From a checkpoint of a small audio embedding model.
Model: layers 14, width 384.
Data: trained on synthesized solo parts of chorales (CocoChorales), 39062 training examples, 6.6 epochs.
Rows from block 3, named by matrix and row number. Rows with one number belong to one neuron. Each number is 500 + 50 x the weight over the matrix's rms, rounded and kept within 0 to 999. All counts start at 0. Numbers have three digits each.
# u: gMLP up (value half) (model.blocks.3.mixer.u.weight, 576x384), inputs 77-153
# v: gMLP up (gate half) (model.blocks.3.mixer.v.weight, 576x384), inputs 77-153
# out: gMLP down (model.blocks.3.mixer.out.weight, 384x576, transposed), outputs 77-153
u.27:405587494537589457484477383563503425535550415467450515500524444454435513481462529490479540480494493486567558483453389539503539505527483528450471476502551544457415529524553606586530451494517434437499536453539559569471506496450536498
v.27:472530586516454523490466504488539509504455531463420492424563494460562556441505493464478484503420489574521588498431488424489483460446508523531502535505485476505489476481545475508515521609579458539514459511541466505494540531480460575
out.27:478402506511552473551453566476555552537457502514493508545542467408494482507474482488522443460517472519494434560431516476571475477544529529468481454347528488445521486509464531453478490513491514531539476529529415470515549498584565495
u.28:438525473548508524441540479615460547511454418511440432596414454412406516422571538459500491457421575495517472521469491525489517552497520549435523474460440382521481587520450487491484471468532459525434542514536437512562435567511512517
v.28:449459415520505478436551518481556554540556577602510461452493418560509486527527437438468502509518484472460460555491503442483602570460527440496564437472435591420476602432612529491418432529505458478436470397529466445546519516492572592
out.28:561523550480459459436548565495577483517487556520448439485514539498517461506473526448466496571484493521538506562523456463575505489548398487536558516469490517473444507498512516471432473434402483456467521531529497597485610471442549489
u.29:538531597498593508545642493569484536480453559423524510523484450480539528535503563490603489538522521545495481451489620488501497606425555539464460533545545599532363483546491500631522430511516440431455501573354524522543505575467613526
v.29:517561525539534467490456552455532491561527435530531473526433489474559511501423463510505402429499552539415507408534498474504615596505537575494472517528488473528459428488522564503548576385525530576483488468508440461476532508561520639
out.29:493519505540449524504509495462505529447503526550462508589525483468493538531602459580481592460459527453500496443505426527325506489580509515478491494468498522514517497423441550432584506478560571553467459519554448459454588451598463524
u.30:455496516462511564459487416502435529508429500517477506532499469416410546439540524557482482513497499480534515529519507482553490592537518416429514522475495427460487485535448544483453455464487531568431393514485476542490524552444531512
v.30:463457499488447603482450496479509534499402487375509475398471480583545548475462565605569531464453415515551518524514461485484478520496459662525563525541434540529531516557467511515521478494467433514504596528381515534587539563498464492
out.30:458494476533536458588506484551457485519525503570460501483493505499530501469502511610404493513598529468414504564469530521434491563456462473498491510543434502552564398479502484537580412489583465396490538499549459510420437579447519466
u.31:613478562515540545544451470467475476426450491574522470542568569499562531526515558519491467543447511525520619512514501517524468552576528493455567531449513573475516566543419439485545528424433368480515557497510481451433518534554425482
v.31:490447498465502485475463502527450487490467519505501477530416501433484470540512534546528464489506447563546439483456523509475464452460522556504615447505443466483492396514513504494514491487516434459549481438489465445463489429410516591
out.31:431496519510565474476528413530569473442503497503588560492542480542515460451492488500536515497460516525524460487492439488508494494442473517490563543464511447523543473439529578441548491579499557450415507504536596550525504522444526581
u.32:508504468458586595524529470541525515450481411438494575570519535458516504548426507576539485450566506527478595437523511661511489460451510461483499543480495450446483487552535479634504488505501526511487533390482458512424564525523521556
v.32:565520435449564452550444494563501528429490473524450562486576542541590506418514518464537517568534568437512498499513539426511497485520526574491560505426562562476466517471442434439495523521568528531525540438496537407510404513488580537
out.32:504439513497547428503498485502493499501522483539498488450422418446515517496446583495449577472455518597560447494460534572464388598544481465534528438505550415545571535430553474455458461503539509463487531499457465517500501503437466422
u.33:505526475541462502543487554500526467534537442464478502525562550498486493578523542489495564525502444493450516462528508565542488505434477476534439484537499508443526527554486459521440482513532492481485562514532484475544589544419581474
v.33:490540526509499554367463466503407510482480472421461583488479540525506393513529384597442468433506487578474523422440502454597539472501497555560545548534566416576546417448455470597468616470507572502508488548520538555571524484451449427
out.33:593498452476569474473424497414546408520512578531530548508457526460577426596516478557494578504485514499453570560485444546497560527592484488465496541566511579480486510480516538439523504515527443461432491555530510454376460479425506553
u.34:383464596533521419577538516485500443451598559561523515487492540608523501510553512403513473483521496489481516410420578351517481489433443480526564439505479462507433510505492553512533506536492554485542445455509533575498533506525549593
v.34:506521557437451497480503498468462468424476578559527476498472459443444484508518433565489475507521526551475523391503523570553569532512532420510430503561473491549526441544515481497490506458475566521465519424565553602540394462553544609
out.34:575460511558478486517461504469540480528441482510542481514516508511507494464452518506464558389473529452529459464587482612471434554572560473546515483506525442563555553505486462434484505558494564521431500626472498485575488435521501429
u.35:507506527540541528523514622575450509480496436500515552504405513462568566541486521490606456512583475505500452456445524440402528388526528509472444424451482519444516523508505496493510489512483460487587426511447557476507516488468588513
v.35:501494446522531449495404481492446444528486493501502405534451442465525440459525473497447478547485573447525467479511459534376542540522484463518552498554520487489534489521468475459524549526444441551452478494555487528508570479588511549
out.35:572508520487539498518460452520625435470514425348444492568503511580525574400505466520474544467466473527411452582558518501512622559603458462540484523556438535462485512539505539454451511461530535484444531486513543466531491481465455469
u.36:531488526437548507495400494524557630462618558495568480513482525475460501449509558603454495476438557515622542526464530496522510510539567459550478501530470463553501563478479523515555532507570577483535493500488513498553586505449462467
v.36:515515475548510486513481453599530528517510440456533544454498487537534501490578511504488481552558544490445507482516517460470542528440501553497553475473511497514542416435516494539439431474482528478556515532535512489478428540415508477
out.36:408421464530523565507525514524520424536555499492518456545446600486521489520431521482540572507490513490510402544568523471552400528508523437469470528494532515438405421495454530589485460515486480503540494496449515432569426543439503515
u.37:451520514494490526509482620489351457432534567480458448519458510400476552518527556525501518458496474509465462573527457477460466525515469517531442470517552470438497498566445530427482500519439540550595555474456479490578558462460458535
v.37:501541448456442546670422543442530453526551520498500467481461497409493586545499546605520489489595479434413535511517485537484496511502471511540506521512504421550469477363561452586471424496542441513469506412537559555504558444462469534
out.37:496653442466453474506407456510548478519455507425457544530457538601414517469559463438610540475544555470531527393531514443579447503487403538597566468494493462530485454471464492510512423494434530426531497466485550443444536401506476643
u.38:438558620422525462529598543552508429567509463410506634409455578521527451506507537509459515530437507500584472536429506524502399564509547518492510505496519448457460510539465550503409527465475430481472352417551443448557467519508452487
v.38:493575495443610498471459463417531545513562478513529526510528492493473435428487496483487419567431550689433500456456555507614478493565631489524532556509551452405515491372417522524423528496506501502509464510661428413410562573356575482
out.38:435463505467419537558468462541495589491440410393464594528438540471473543567501458523443551493495465447434476476563504449451497527453521506572502562462474606476585501526514471479515509529545423434463521487430453492489333606408554453
u.39:495594509494438585603502554545460470509524459613499477655572467504524446478484553469498414409515349419501588448517525599477421589483466441480505390515573524482603497446600311492585527539448493519570497540532511472541480436513502519
v.39:487520479597579526483450513408532511384433493460426425469442474559466557520577463411485543548454545445512510507528589425629519508433487495571586484517496472531438484518474576458536482500573623616491561454506581480448563469465663584
out.39:580554497536453510516514484360557487465526518497539524433447620454503490515508549520541508489419469428486517455614522487441508512570584499498449556486571517451571568487400530400481520535677468491411431492529562533472506488544500483
u.40:472501493549582491458541427465452452551428603518554460514533532475547555428452484557534514509486566567514543506551463514496582473483502571613536492461519466533424576484507540534495461406476424531513433502468427519556510548568452486
v.40:496549561485501431411373506471481550415531559465535482439536494489553499491531410525466549553534577474557466468393545554516545459528482370475554411598600489565609463465540583506445510567448499414522516435575540519541563529614509374
out.40:490504443449435404459457431492584538514613514423504523523450532454501497543535493526569504469432520556413487508487438559530503645452491468461504388502569485479465463530612428535438489505521516465498580599469456462469463460430413427
u.41:451489493446531489549433437493502446470450450459516604562525430468493556524472503617444466446551577505449574571576396535453456499465454533367474539526491496509431423572487503464499488472476479574478538499492512683454545466393566510
v.41:510524579516545500454537535534480586524448419462511494495413484606545488399520449442447431557444525459454594382466562479453505436514532476517490517413548467571571495505479447513542477447555546579519502522474403521465481568544451455
out.41:477454586493424455468440548484487457508411500561439468366520499533580521568570538521608469421516529489493519468584515585524467568496516571525473496497541524600499508465466527608480548525527465535495497554473466418496446539560501460
u.42:499472507527493500415447560484490559489505584521504526493521523433435481486404507491531486488445427490560444552520481604470443459546526537450536478489451531516624519476535475530622621482550442332494431475438468504495561512438477522
v.42:552515490487388528498404498394487542522475559397542457506609481467419470466529486503428551493497480499484506521460428506494504468546384495443577524510396471455434533515468556463497492546490468607524393459489464476524487498432555529
out.42:528532470500467435530554492530421513494425452465504462558578498435415475498497468515497501450491546445414521454516513476543539496463443446475546466382386442424461443479600443377600519463530502529496541476452523440512530491477496425
u.43:567472534523439614539444374564582560625493553517530640479504447482574447579445505493445495503555436463440586607541508497585484509465542487386445591516555493539458546454553503465436431473544562556600575345433466487441476547547343490
v.43:542427520424493552482620462565432426490480600585520569499529495436597457586491450567379551503574463651624488574506627431459421577453421527462459457577550631498536444468512577455520430455475501467377586536573482586560544434481505470
out.43:522553396413492297506528376414488416441555500517469480611546536568483457553432502517368588520502465453426502450460534618498494546474425559429546509496471505519460485440585511433486511439506557430564511457553478549508415528402437619
u.44:540510495529515557467514505512503505538553550452553507524496617531616467571541484502559600528496510504506442504503485437462559424581507543563483497580521440549378575455430442452522443453496525431480400635477518456450568462420563508
v.44:485467457545440499487558532447559565486501511524440445582414466435499497542524514566527494449480602479530639475551516439470517510538568525468476579477543553563486387541533537510486452488540578523459467547583504521557546424503515454
out.44:484391533507440526512605380520439489446483530509474504532501573535579509530467493554465458534522472407560416525494501521485556499530511435576534472469525532505486468474512531527474617530433532476466540433539547593555448562526524451
u.45:474434514461424529565508480476467642471485438533527493380442550496511516449516484521523546428464529540460468421545519499525508544523426499570539545495488363474505461589437464480553439474541501474571512514500471372480509518376513478
v.45:488557478324531502522480454512518469424433435554475486531475472482555424511437476458588508467680512502541568436567539438513562419437416511572521407556546457560519462547551534509439563518588470486481548589593482457525413569547512575
out.45:534542554475491629496511528407489455448493564479432535552495478534478501510504477536470526491511445463455492559519553505501530462529562435538434495489578515535522463504497451485437604419433467393496507478579571434569520390425403535
u.46:422503588478596440476435507488494386482508532523484467460446489451521533535404478577543503527484545539528454507502477511518509516513413537516473536491491520600467569514509446495476544476526483492498595540471528460449494410496519564
v.46:543418503615440474519592551563528524534497518518435543453543438513477556518550526453454431500447474387439470457534410415524490466476487475562501504583526420452524506430524566555443420492491458584457522466575482537476514556509593457
out.46:473442509515470426488513605550405533401484495478557564520483545509545529477504516517445439470389501538499556480459545598452442509451510444529581502533529499470544405545524513503632454487580449402508457495499539452466557538500441464
u.47:476415531453534476435489475510654530545577549577453451457538531537405560451452559516448519489532536583530476560510469501517490551456520555447508564505422512548455558466448447487493612489571569535510518537555410479570466470445562529
v.47:482457517526483475458407428537511469483470557541565458522468451503527518454664419496509413445495503494467566526581439437631516453612487529440483553564473524391542542459465500442579453521545409467486413438581435553522408398562488439
out.47:558478458555596489537508476513479578415525540541536556518511530509484506496538553510531487462405466551491550510510549475575458460460399483489469455380403487482460506487592498461534545599470515487541555377465497529473590617495405601
u.48:431517503496542455482457402458517523503495455506519541404595536477496439460577496485508456464537470571463551524373513443481539528526525483518508529465460556541492511478447505499448495510553609505453552518492560501499500454446586460
v.48:451556514518518485457508534448475535497513517444516511472504555444582533458428389439548605433554419492452523494459531475494531458585562528491414441505509489445447455443536568499560449572558466571491531480498523449508555455349549449
out.48:469568499489598486604466532515425523448515396427469368498510528520530553568592558509414469555479491454521418550514515451527531479519603520502481528486542482499461533385463441565497482528512535528537466521459478498443479545483448434
u.49:482483423529434469483472491481507458557512450511493465473443551509478500470487631471497491502487540459467436529465505564525496435529499560581472564499508589434578383506476540451524585497576530513431546497571463595489603468461452483
v.49:556520554479508515518504491448438493415478616500574551504541561545547495484503512534526447437465485495515513445492587504500462588535554526558568588546406438475505552512419413551486485559411489499453465570467443345541515537482540544
out.49:464553475458463473423461453441476531490387522501531397529456499503463467578514423476359468423585493446485511508576409540475603481488553450537494426437419409514433597542465482560440456553536526500512500487531598385498492375509545468
u.50:523478431358454460512448594483549479505506515461537492444521510519517518539516573502493499498447536529539494469589467502430548477478527525534506372546603457509534459462440466574360468561509502537475541452506506503560514486598538452
v.50:469460533473523506543494523529517522499559609571591499513498541447388472442494530537446504547496495507411500433460492487617397401497501507519455514495495511547544538484486448494363481502445553498504508440567375469454494393474530533
out.50:486492574508571576475545571541483422529525517471504531485437545505524296499540562384536517482598533468472476394602547517462487583503500369521443557575518578565526564378419528445623545430502540473573409490527533436444553545476542527
u.51:520462419431501576500431481545553464477436546516485527516536494597540532498526540493440574494457509449644530550479493475471474443512448526501594478491457543439554500517528563487477467473560485609460471464499541531421541435447486422
v.51:547456519504469543482473558527483568546553495535481445513505452598504553483374627579477434554513514417515479465468525434547500437525418506435536421429545501438499494536546470546576426449479472507431523481451512462520474580510480585
out.51:479482494418472546505559504466447604439469477416457500488487510484543545462414464578530517499548501429505460498475454503535523495456471544421543504463563563529554512439542450536517440448562475465474518499435494510463544482519560472
u.52:479565518535451469520479522490413505407546406366418567431578563488546504470589520405529432490507538436409519449523563554521494512475527471537673462488524530522600566490502449542567545461448549474449546626509547546488437479493492527
v.52:556502515528501509438405520544464553517578576472464536552538480523446584539528453522529503432578401574532474565610459567488455512517457512521566503483596522541487440500540509490553489565569527491322423543545456473550584516478448497
out.52:459480408496408499494566468443529430425495477561555440547435405584513482564550435502473437424444550496505529505452510539549581512493480522529470521490495388587497432503430527410525494599505378478468403476387498503506528551521550568