A small audio embedding model, trained from scratch: layers 14, 4000 steps.
Rows from block 8 of a small audio embedding model, named by matrix and row number. Rows with one number belong to one neuron. Each number is 50 + 10 x the weight over its row's rms, rounded and kept within 0 to 99. All counts start at 0.
Before each neuron's rows are labels from the 100 clips, of 14976, where the neuron reaches its largest size: "peak on" is the class under the peak. Only what is clearly more common there than usual is listed. The data: synthesized solo parts of chorales (CocoChorales). In brackets: how many of the 100.
# u: gMLP up (value half) (model.blocks.8.mixer.u.weight, 576x384), inputs 77-153
# v: gMLP up (gate half) (model.blocks.8.mixer.v.weight, 576x384), inputs 77-153
# out: gMLP down (model.blocks.8.mixer.out.weight, 384x576, transposed), outputs 77-153

peak on: F4 (25)
u.489:48 41 40 54 63 65 63 58 38 49 58 26 48 47 57 56 46 40 33 52 37 54 42 61 46 44 58 40 55 27 56 46 66 50 50 47 36 65 44 53 51 56 39 45 42 65 40 46 44 70 54 50 64 40 48 66 34 47 51 29 51 49 36 43 44 45 47 53 48 43 61 44 56 62 54 47 51
v.489:47 33 61 48 53 44 56 52 56 57 51 49 36 39 51 60 47 55 39 48 52 43 45 44 55 53 57 53 74 50 50 46 52 50 54 59 51 58 56 46 55 45 62 67 42 69 66 44 38 61 58 55 58 44 55 59 42 45 30 42 49 40 36 47 39 47 57 41 46 51 56 60 52 54 52 58 52
out.489:64 57 56 54 52 30 55 58 51 73 50 59 42 36 69 59 45 41 44 58 39 47 48 42 59 47 41 42 48 36 59 53 47 34 55 57 47 33 58 45 46 45 47 63 64 34 47 44 30 49 46 58 57 44 43 39 51 44 32 56 46 39 61 71 49 61 44 40 66 65 44 48 58 54 45 34 36

peak on: D#5 (30)
u.40:45 62 57 64 48 65 55 43 49 69 54 57 62 40 30 52 49 46 63 68 84 32 41 53 21 43 48 57 52 56 50 57 33 46 60 30 36 50 67 57 43 42 40 56 59 63 34 48 27 50 54 55 46 45 50 61 53 44 52 58 66 51 49 56 38 58 40 49 34 65 32 43 47 47 38 40 41
v.40:44 56 53 49 42 64 45 45 39 50 40 49 47 56 55 49 72 54 59 43 51 63 54 42 30 48 64 61 54 54 48 39 34 70 64 37 47 52 46 52 51 27 60 72 58 18 48 60 53 49 49 43 53 57 53 56 56 43 27 48 51 50 34 61 65 42 54 28 45 48 60 58 43 50 35 40 51
out.40:63 46 47 38 71 35 39 62 55 21 44 25 43 65 52 43 63 51 61 57 44 67 58 59 57 56 34 47 57 39 50 53 54 66 48 51 69 32 50 73 42 73 59 47 59 36 52 46 55 65 62 52 69 42 46 44 40 46 34 48 49 57 53 53 50 53 52 47 55 54 49 66 47 59 54 54 45

peak on: A#4 (25)
u.115:41 26 30 49 39 36 61 53 41 38 60 44 63 44 68 67 32 56 46 50 44 54 58 52 54 58 34 44 50 39 46 57 43 58 43 55 63 53 53 53 42 63 54 56 54 63 71 64 60 53 80 39 59 48 51 50 52 46 31 42 63 50 45 29 46 46 55 61 44 37 81 54 60 59 46 48 48
v.115:51 50 66 52 51 43 45 61 49 48 62 39 63 61 59 51 57 39 65 35 49 43 27 40 36 68 51 81 43 65 71 68 36 48 45 53 53 50 35 49 41 42 45 70 40 35 49 44 50 48 61 69 58 47 29 29 50 47 55 67 64 54 48 43 60 51 61 41 41 46 41 65 64 42 59 46 50
out.115:46 44 57 66 55 33 62 63 48 47 48 62 44 52 50 46 61 50 72 61 69 44 63 49 60 65 46 43 39 46 52 58 51 52 46 59 47 45 54 52 52 43 39 52 51 40 31 39 43 57 49 51 27 51 60 56 44 48 49 62 32 66 46 49 71 64 52 32 78 34 37 55 54 55 37 40 53

peak on: F4 (25)
u.361:41 56 50 45 50 41 50 56 56 53 58 51 47 45 47 34 49 51 46 48 41 46 41 46 47 38 56 58 41 45 54 57 71 39 52 45 46 40 52 54 34 58 55 53 51 62 41 34 58 48 55 54 59 55 59 58 55 47 57 55 57 44 48 52 42 37 68 39 59 26 40 45 53 48 45 45 55
v.361:53 56 47 33 25 64 45 54 59 65 52 36 50 59 59 51 62 33 52 54 48 46 65 43 49 51 55 63 59 57 61 46 59 56 48 54 64 57 58 33 58 56 60 70 58 50 40 29 65 51 45 30 51 59 47 48 52 49 35 60 45 51 43 52 39 46 48 50 28 36 57 49 61 57 22 36 62
out.361:69 47 64 48 64 55 59 41 35 45 55 43 51 60 61 57 48 60 55 43 43 56 49 66 57 52 38 46 62 58 61 50 50 79 52 45 44 54 53 33 62 50 42 60 35 52 45 53 41 48 46 34 50 61 43 48 49 43 60 50 56 49 38 56 46 32 38 33 38 51 55 55 34 67 64 66 35

peak on: A#4 (34)
u.24:47 51 45 45 49 47 57 45 51 62 64 59 50 48 54 58 49 41 47 39 58 53 43 46 20 37 46 36 59 33 48 61 43 40 49 62 39 39 56 53 47 55 61 45 48 46 54 45 39 44 60 38 46 44 34 60 68 47 51 56 37 52 55 44 43 44 56 62 52 44 66 38 52 50 44 60 48
v.24:75 39 55 50 39 49 47 67 63 45 59 53 45 54 57 46 36 40 57 55 32 45 61 52 54 49 46 57 49 60 49 36 50 54 46 54 44 49 47 37 42 43 37 44 38 50 48 45 58 50 69 43 37 62 39 51 66 47 53 37 40 48 55 42 54 40 64 51 53 74 27 32 56 49 53 55 55
out.24:64 60 67 52 43 39 51 58 44 49 57 37 61 34 44 52 50 39 35 46 50 38 57 59 46 58 38 39 39 56 62 59 45 53 33 55 41 54 32 47 59 46 47 46 50 44 45 55 55 58 26 58 47 49 44 64 37 62 67 46 65 43 31 60 54 46 59 52 41 79 53 42 50 53 51 53 41

peak on: D#5 (37)
u.167:57 63 59 38 57 29 45 52 57 50 53 35 68 64 63 60 55 42 31 46 39 52 24 62 44 48 54 45 55 53 37 45 48 51 60 50 55 39 50 44 45 58 48 46 46 59 70 45 33 57 46 48 47 70 57 52 38 64 28 53 60 39 38 55 48 60 31 64 66 53 60 49 52 54 63 47 50
v.167:46 47 46 48 37 58 54 40 57 43 59 68 68 52 53 56 59 63 33 41 45 41 33 56 55 58 49 44 44 42 62 50 36 57 64 47 50 55 42 49 41 30 56 43 51 52 49 45 67 58 53 61 41 37 38 39 33 50 56 46 53 49 42 49 57 51 53 74 35 75 42 51 45 44 49 56 62
out.167:46 52 45 58 55 45 45 39 41 33 70 57 55 55 36 48 38 47 49 34 64 57 43 60 54 54 42 37 55 49 68 54 38 47 47 46 52 53 54 71 44 51 45 50 42 54 39 59 44 47 50 60 48 41 59 50 46 51 42 58 28 45 58 46 46 50 31 46 47 46 58 65 48 43 60 54 38

peak on: D#5 (36)
u.555:58 36 29 36 63 63 43 33 54 41 53 43 49 31 46 56 66 67 63 49 66 56 54 59 33 51 48 41 56 55 35 52 51 60 49 48 50 61 53 59 65 59 57 77 41 51 50 60 59 42 53 46 51 69 41 48 55 55 67 46 44 54 62 39 44 54 63 50 40 56 60 62 44 68 53 42 62
v.555:74 46 58 59 43 59 50 70 60 39 53 63 33 49 59 54 49 51 66 42 54 63 38 53 35 49 64 45 60 55 64 38 38 49 60 78 59 29 40 36 51 39 36 41 34 54 59 59 40 43 44 57 45 51 57 47 55 43 46 40 52 46 63 35 50 46 59 42 50 52 42 74 43 55 47 28 39
out.555:44 44 62 63 54 54 39 59 55 56 50 36 52 48 59 57 24 43 35 63 37 54 34 58 24 68 50 40 71 71 36 36 39 45 62 53 47 47 65 54 69 37 51 38 45 38 27 44 65 45 53 35 66 43 45 62 46 52 49 51 52 53 45 44 37 34 49 54 47 64 34 53 28 55 48 70 57

peak on: A#4 (25)
u.347:20 32 48 35 47 55 52 38 36 44 49 38 47 41 43 33 47 33 37 74 71 58 50 61 38 49 70 29 59 38 60 59 34 30 51 53 53 57 53 66 57 55 54 37 36 50 52 51 72 55 41 46 41 42 62 43 59 47 56 57 32 67 54 45 40 40 61 57 62 57 51 51 56 41 60 41 54
v.347:50 54 49 85 33 62 52 61 50 43 67 45 42 49 54 64 54 60 40 46 57 45 65 47 33 52 77 44 46 61 57 45 42 45 51 49 53 54 53 58 63 56 51 53 34 51 44 30 34 50 65 40 48 60 51 65 38 52 35 42 58 43 49 66 41 46 52 42 54 40 46 53 51 57 52 48 47
out.347:58 58 64 53 69 47 35 53 53 50 60 66 55 54 43 49 62 55 38 44 61 49 45 51 55 44 34 52 37 52 54 50 47 57 33 48 54 52 41 28 49 34 49 62 47 47 80 46 59 60 47 59 50 63 61 53 68 46 57 34 76 27 36 50 72 49 61 42 40 41 40 62 45 79 41 45 60

peak on: A#4 (34)
u.157:43 55 46 34 41 35 50 46 42 32 66 52 69 40 55 55 35 48 36 54 38 65 52 39 58 42 64 62 63 39 51 61 61 59 40 53 59 44 48 47 45 49 40 61 49 56 41 56 56 59 49 58 34 40 53 59 37 28 51 59 36 70 60 33 48 44 37 42 62 44 54 37 66 31 53 54 58
v.157:44 49 54 37 58 44 36 50 30 54 63 45 31 76 75 44 48 76 51 47 52 45 44 50 41 50 46 45 40 58 56 53 62 54 55 52 47 45 61 66 50 49 40 51 43 39 48 53 40 34 58 70 48 51 37 56 57 55 53 57 61 55 65 56 50 53 54 49 26 31 52 33 39 38 30 59 47
out.157:60 52 56 73 50 41 57 65 53 61 61 41 47 45 59 36 33 59 69 32 48 53 53 42 25 44 41 45 38 56 64 50 47 61 56 47 53 35 58 44 75 58 63 51 55 48 56 45 66 52 57 64 51 56 49 53 56 62 33 42 48 51 47 59 60 40 42 51 48 52 45 44 54 45 58 31 62

peak on: C#5 (29)
u.260:31 44 44 54 43 34 49 44 48 63 52 56 46 57 49 54 48 46 34 34 49 49 43 34 52 64 58 30 61 49 49 48 41 54 62 50 52 38 47 42 47 60 34 54 39 55 47 41 33 56 52 44 38 57 44 31 37 41 44 45 48 39 52 67 60 24 58 63 61 58 60 57 49 54 42 43 62
v.260:35 39 59 61 39 40 49 64 56 35 44 58 54 48 53 41 52 33 32 48 51 53 58 62 48 40 49 53 47 43 52 38 33 68 25 57 50 73 48 50 66 56 28 40 55 41 28 53 44 47 58 45 64 43 42 40 42 61 29 50 35 42 50 47 61 41 65 54 46 41 55 51 61 43 35 38 49
out.260:45 38 58 74 53 57 41 50 60 52 35 58 71 52 42 47 37 52 51 59 37 61 51 46 51 47 69 59 55 64 66 46 68 59 52 55 49 60 68 58 53 33 58 66 34 50 46 47 43 50 43 64 39 57 52 54 44 59 72 32 42 63 65 75 57 45 59 50 51 46 57 51 36 74 57 42 36

peak on: D#5 (26)
u.368:60 51 50 68 38 49 43 59 75 58 58 55 36 65 34 41 46 55 44 55 61 41 37 76 70 60 41 62 49 40 62 55 37 47 50 46 42 72 51 63 41 56 61 64 45 44 36 49 56 49 64 37 56 67 49 51 53 69 38 46 55 53 45 62 61 30 51 29 53 54 49 56 42 41 53 66 39
v.368:49 25 52 40 70 40 63 46 46 41 40 51 45 48 34 42 53 53 58 62 54 37 51 59 69 51 57 50 59 58 44 41 36 49 42 61 48 57 58 53 42 51 53 49 49 32 60 37 78 42 51 62 47 41 37 46 38 66 48 59 41 50 64 60 57 75 54 71 54 46 43 43 55 44 59 68 46
out.368:31 52 48 38 44 69 47 61 41 57 24 39 22 33 54 50 32 46 62 47 37 46 37 54 49 55 59 48 43 53 40 40 53 56 60 45 59 45 45 39 52 47 59 44 57 54 55 58 71 51 40 56 55 51 43 43 30 57 57 44 64 49 40 44 62 55 50 55 48 52 24 56 66 56 50 17 38

peak on: D#5 (27)
u.90:55 64 50 41 20 49 54 41 43 57 54 57 46 49 52 56 45 47 45 52 49 47 58 34 49 41 39 69 74 51 48 44 39 45 51 42 39 48 52 43 45 41 63 58 42 52 60 49 45 33 44 40 33 49 38 58 37 55 66 35 69 54 51 46 50 52 44 68 49 59 50 55 31 39 41 48 57
v.90:49 52 49 53 49 32 52 34 47 64 50 70 59 62 70 63 52 48 54 40 47 50 45 50 36 72 51 46 51 52 51 59 44 34 65 46 55 46 49 54 59 53 33 59 50 71 29 48 45 45 61 30 30 55 63 59 51 35 39 61 51 42 30 50 45 49 48 60 34 52 59 49 54 47 68 51 46
out.90:38 29 45 64 52 49 35 48 57 56 61 48 28 47 67 50 46 56 49 51 51 73 42 47 46 46 71 31 58 30 61 22 61 69 46 68 62 41 56 45 54 59 73 53 44 38 37 51 47 61 45 61 60 66 54 56 47 51 59 73 47 48 49 64 34 45 64 45 29 45 53 39 62 39 67 52 48

peak on: C#5 (30)
u.333:51 45 59 44 69 36 39 66 52 73 75 39 54 48 47 74 64 47 41 46 53 56 54 38 60 46 43 51 57 49 44 65 37 53 51 37 63 39 58 68 42 50 64 44 49 40 50 52 59 58 37 47 57 71 47 52 44 57 53 49 55 50 65 44 59 42 56 30 42 55 56 61 42 49 53 55 43
v.333:39 53 46 47 60 57 35 38 40 46 45 50 52 24 53 72 74 52 45 49 44 56 55 61 46 51 55 53 49 58 53 38 50 49 59 56 57 63 46 50 40 56 38 45 39 51 50 51 61 47 40 51 52 58 55 41 56 63 41 48 40 55 36 52 47 66 33 79 47 80 30 51 44 55 69 43 36
out.333:51 46 60 43 56 57 41 54 52 70 42 46 55 58 61 46 52 53 72 59 39 43 34 45 42 40 69 42 28 57 66 50 44 40 44 42 41 46 56 40 56 60 39 49 43 66 53 39 63 53 38 50 52 43 68 34 55 33 24 59 48 44 42 63 40 31 62 55 59 48 32 64 57 63 35 40 40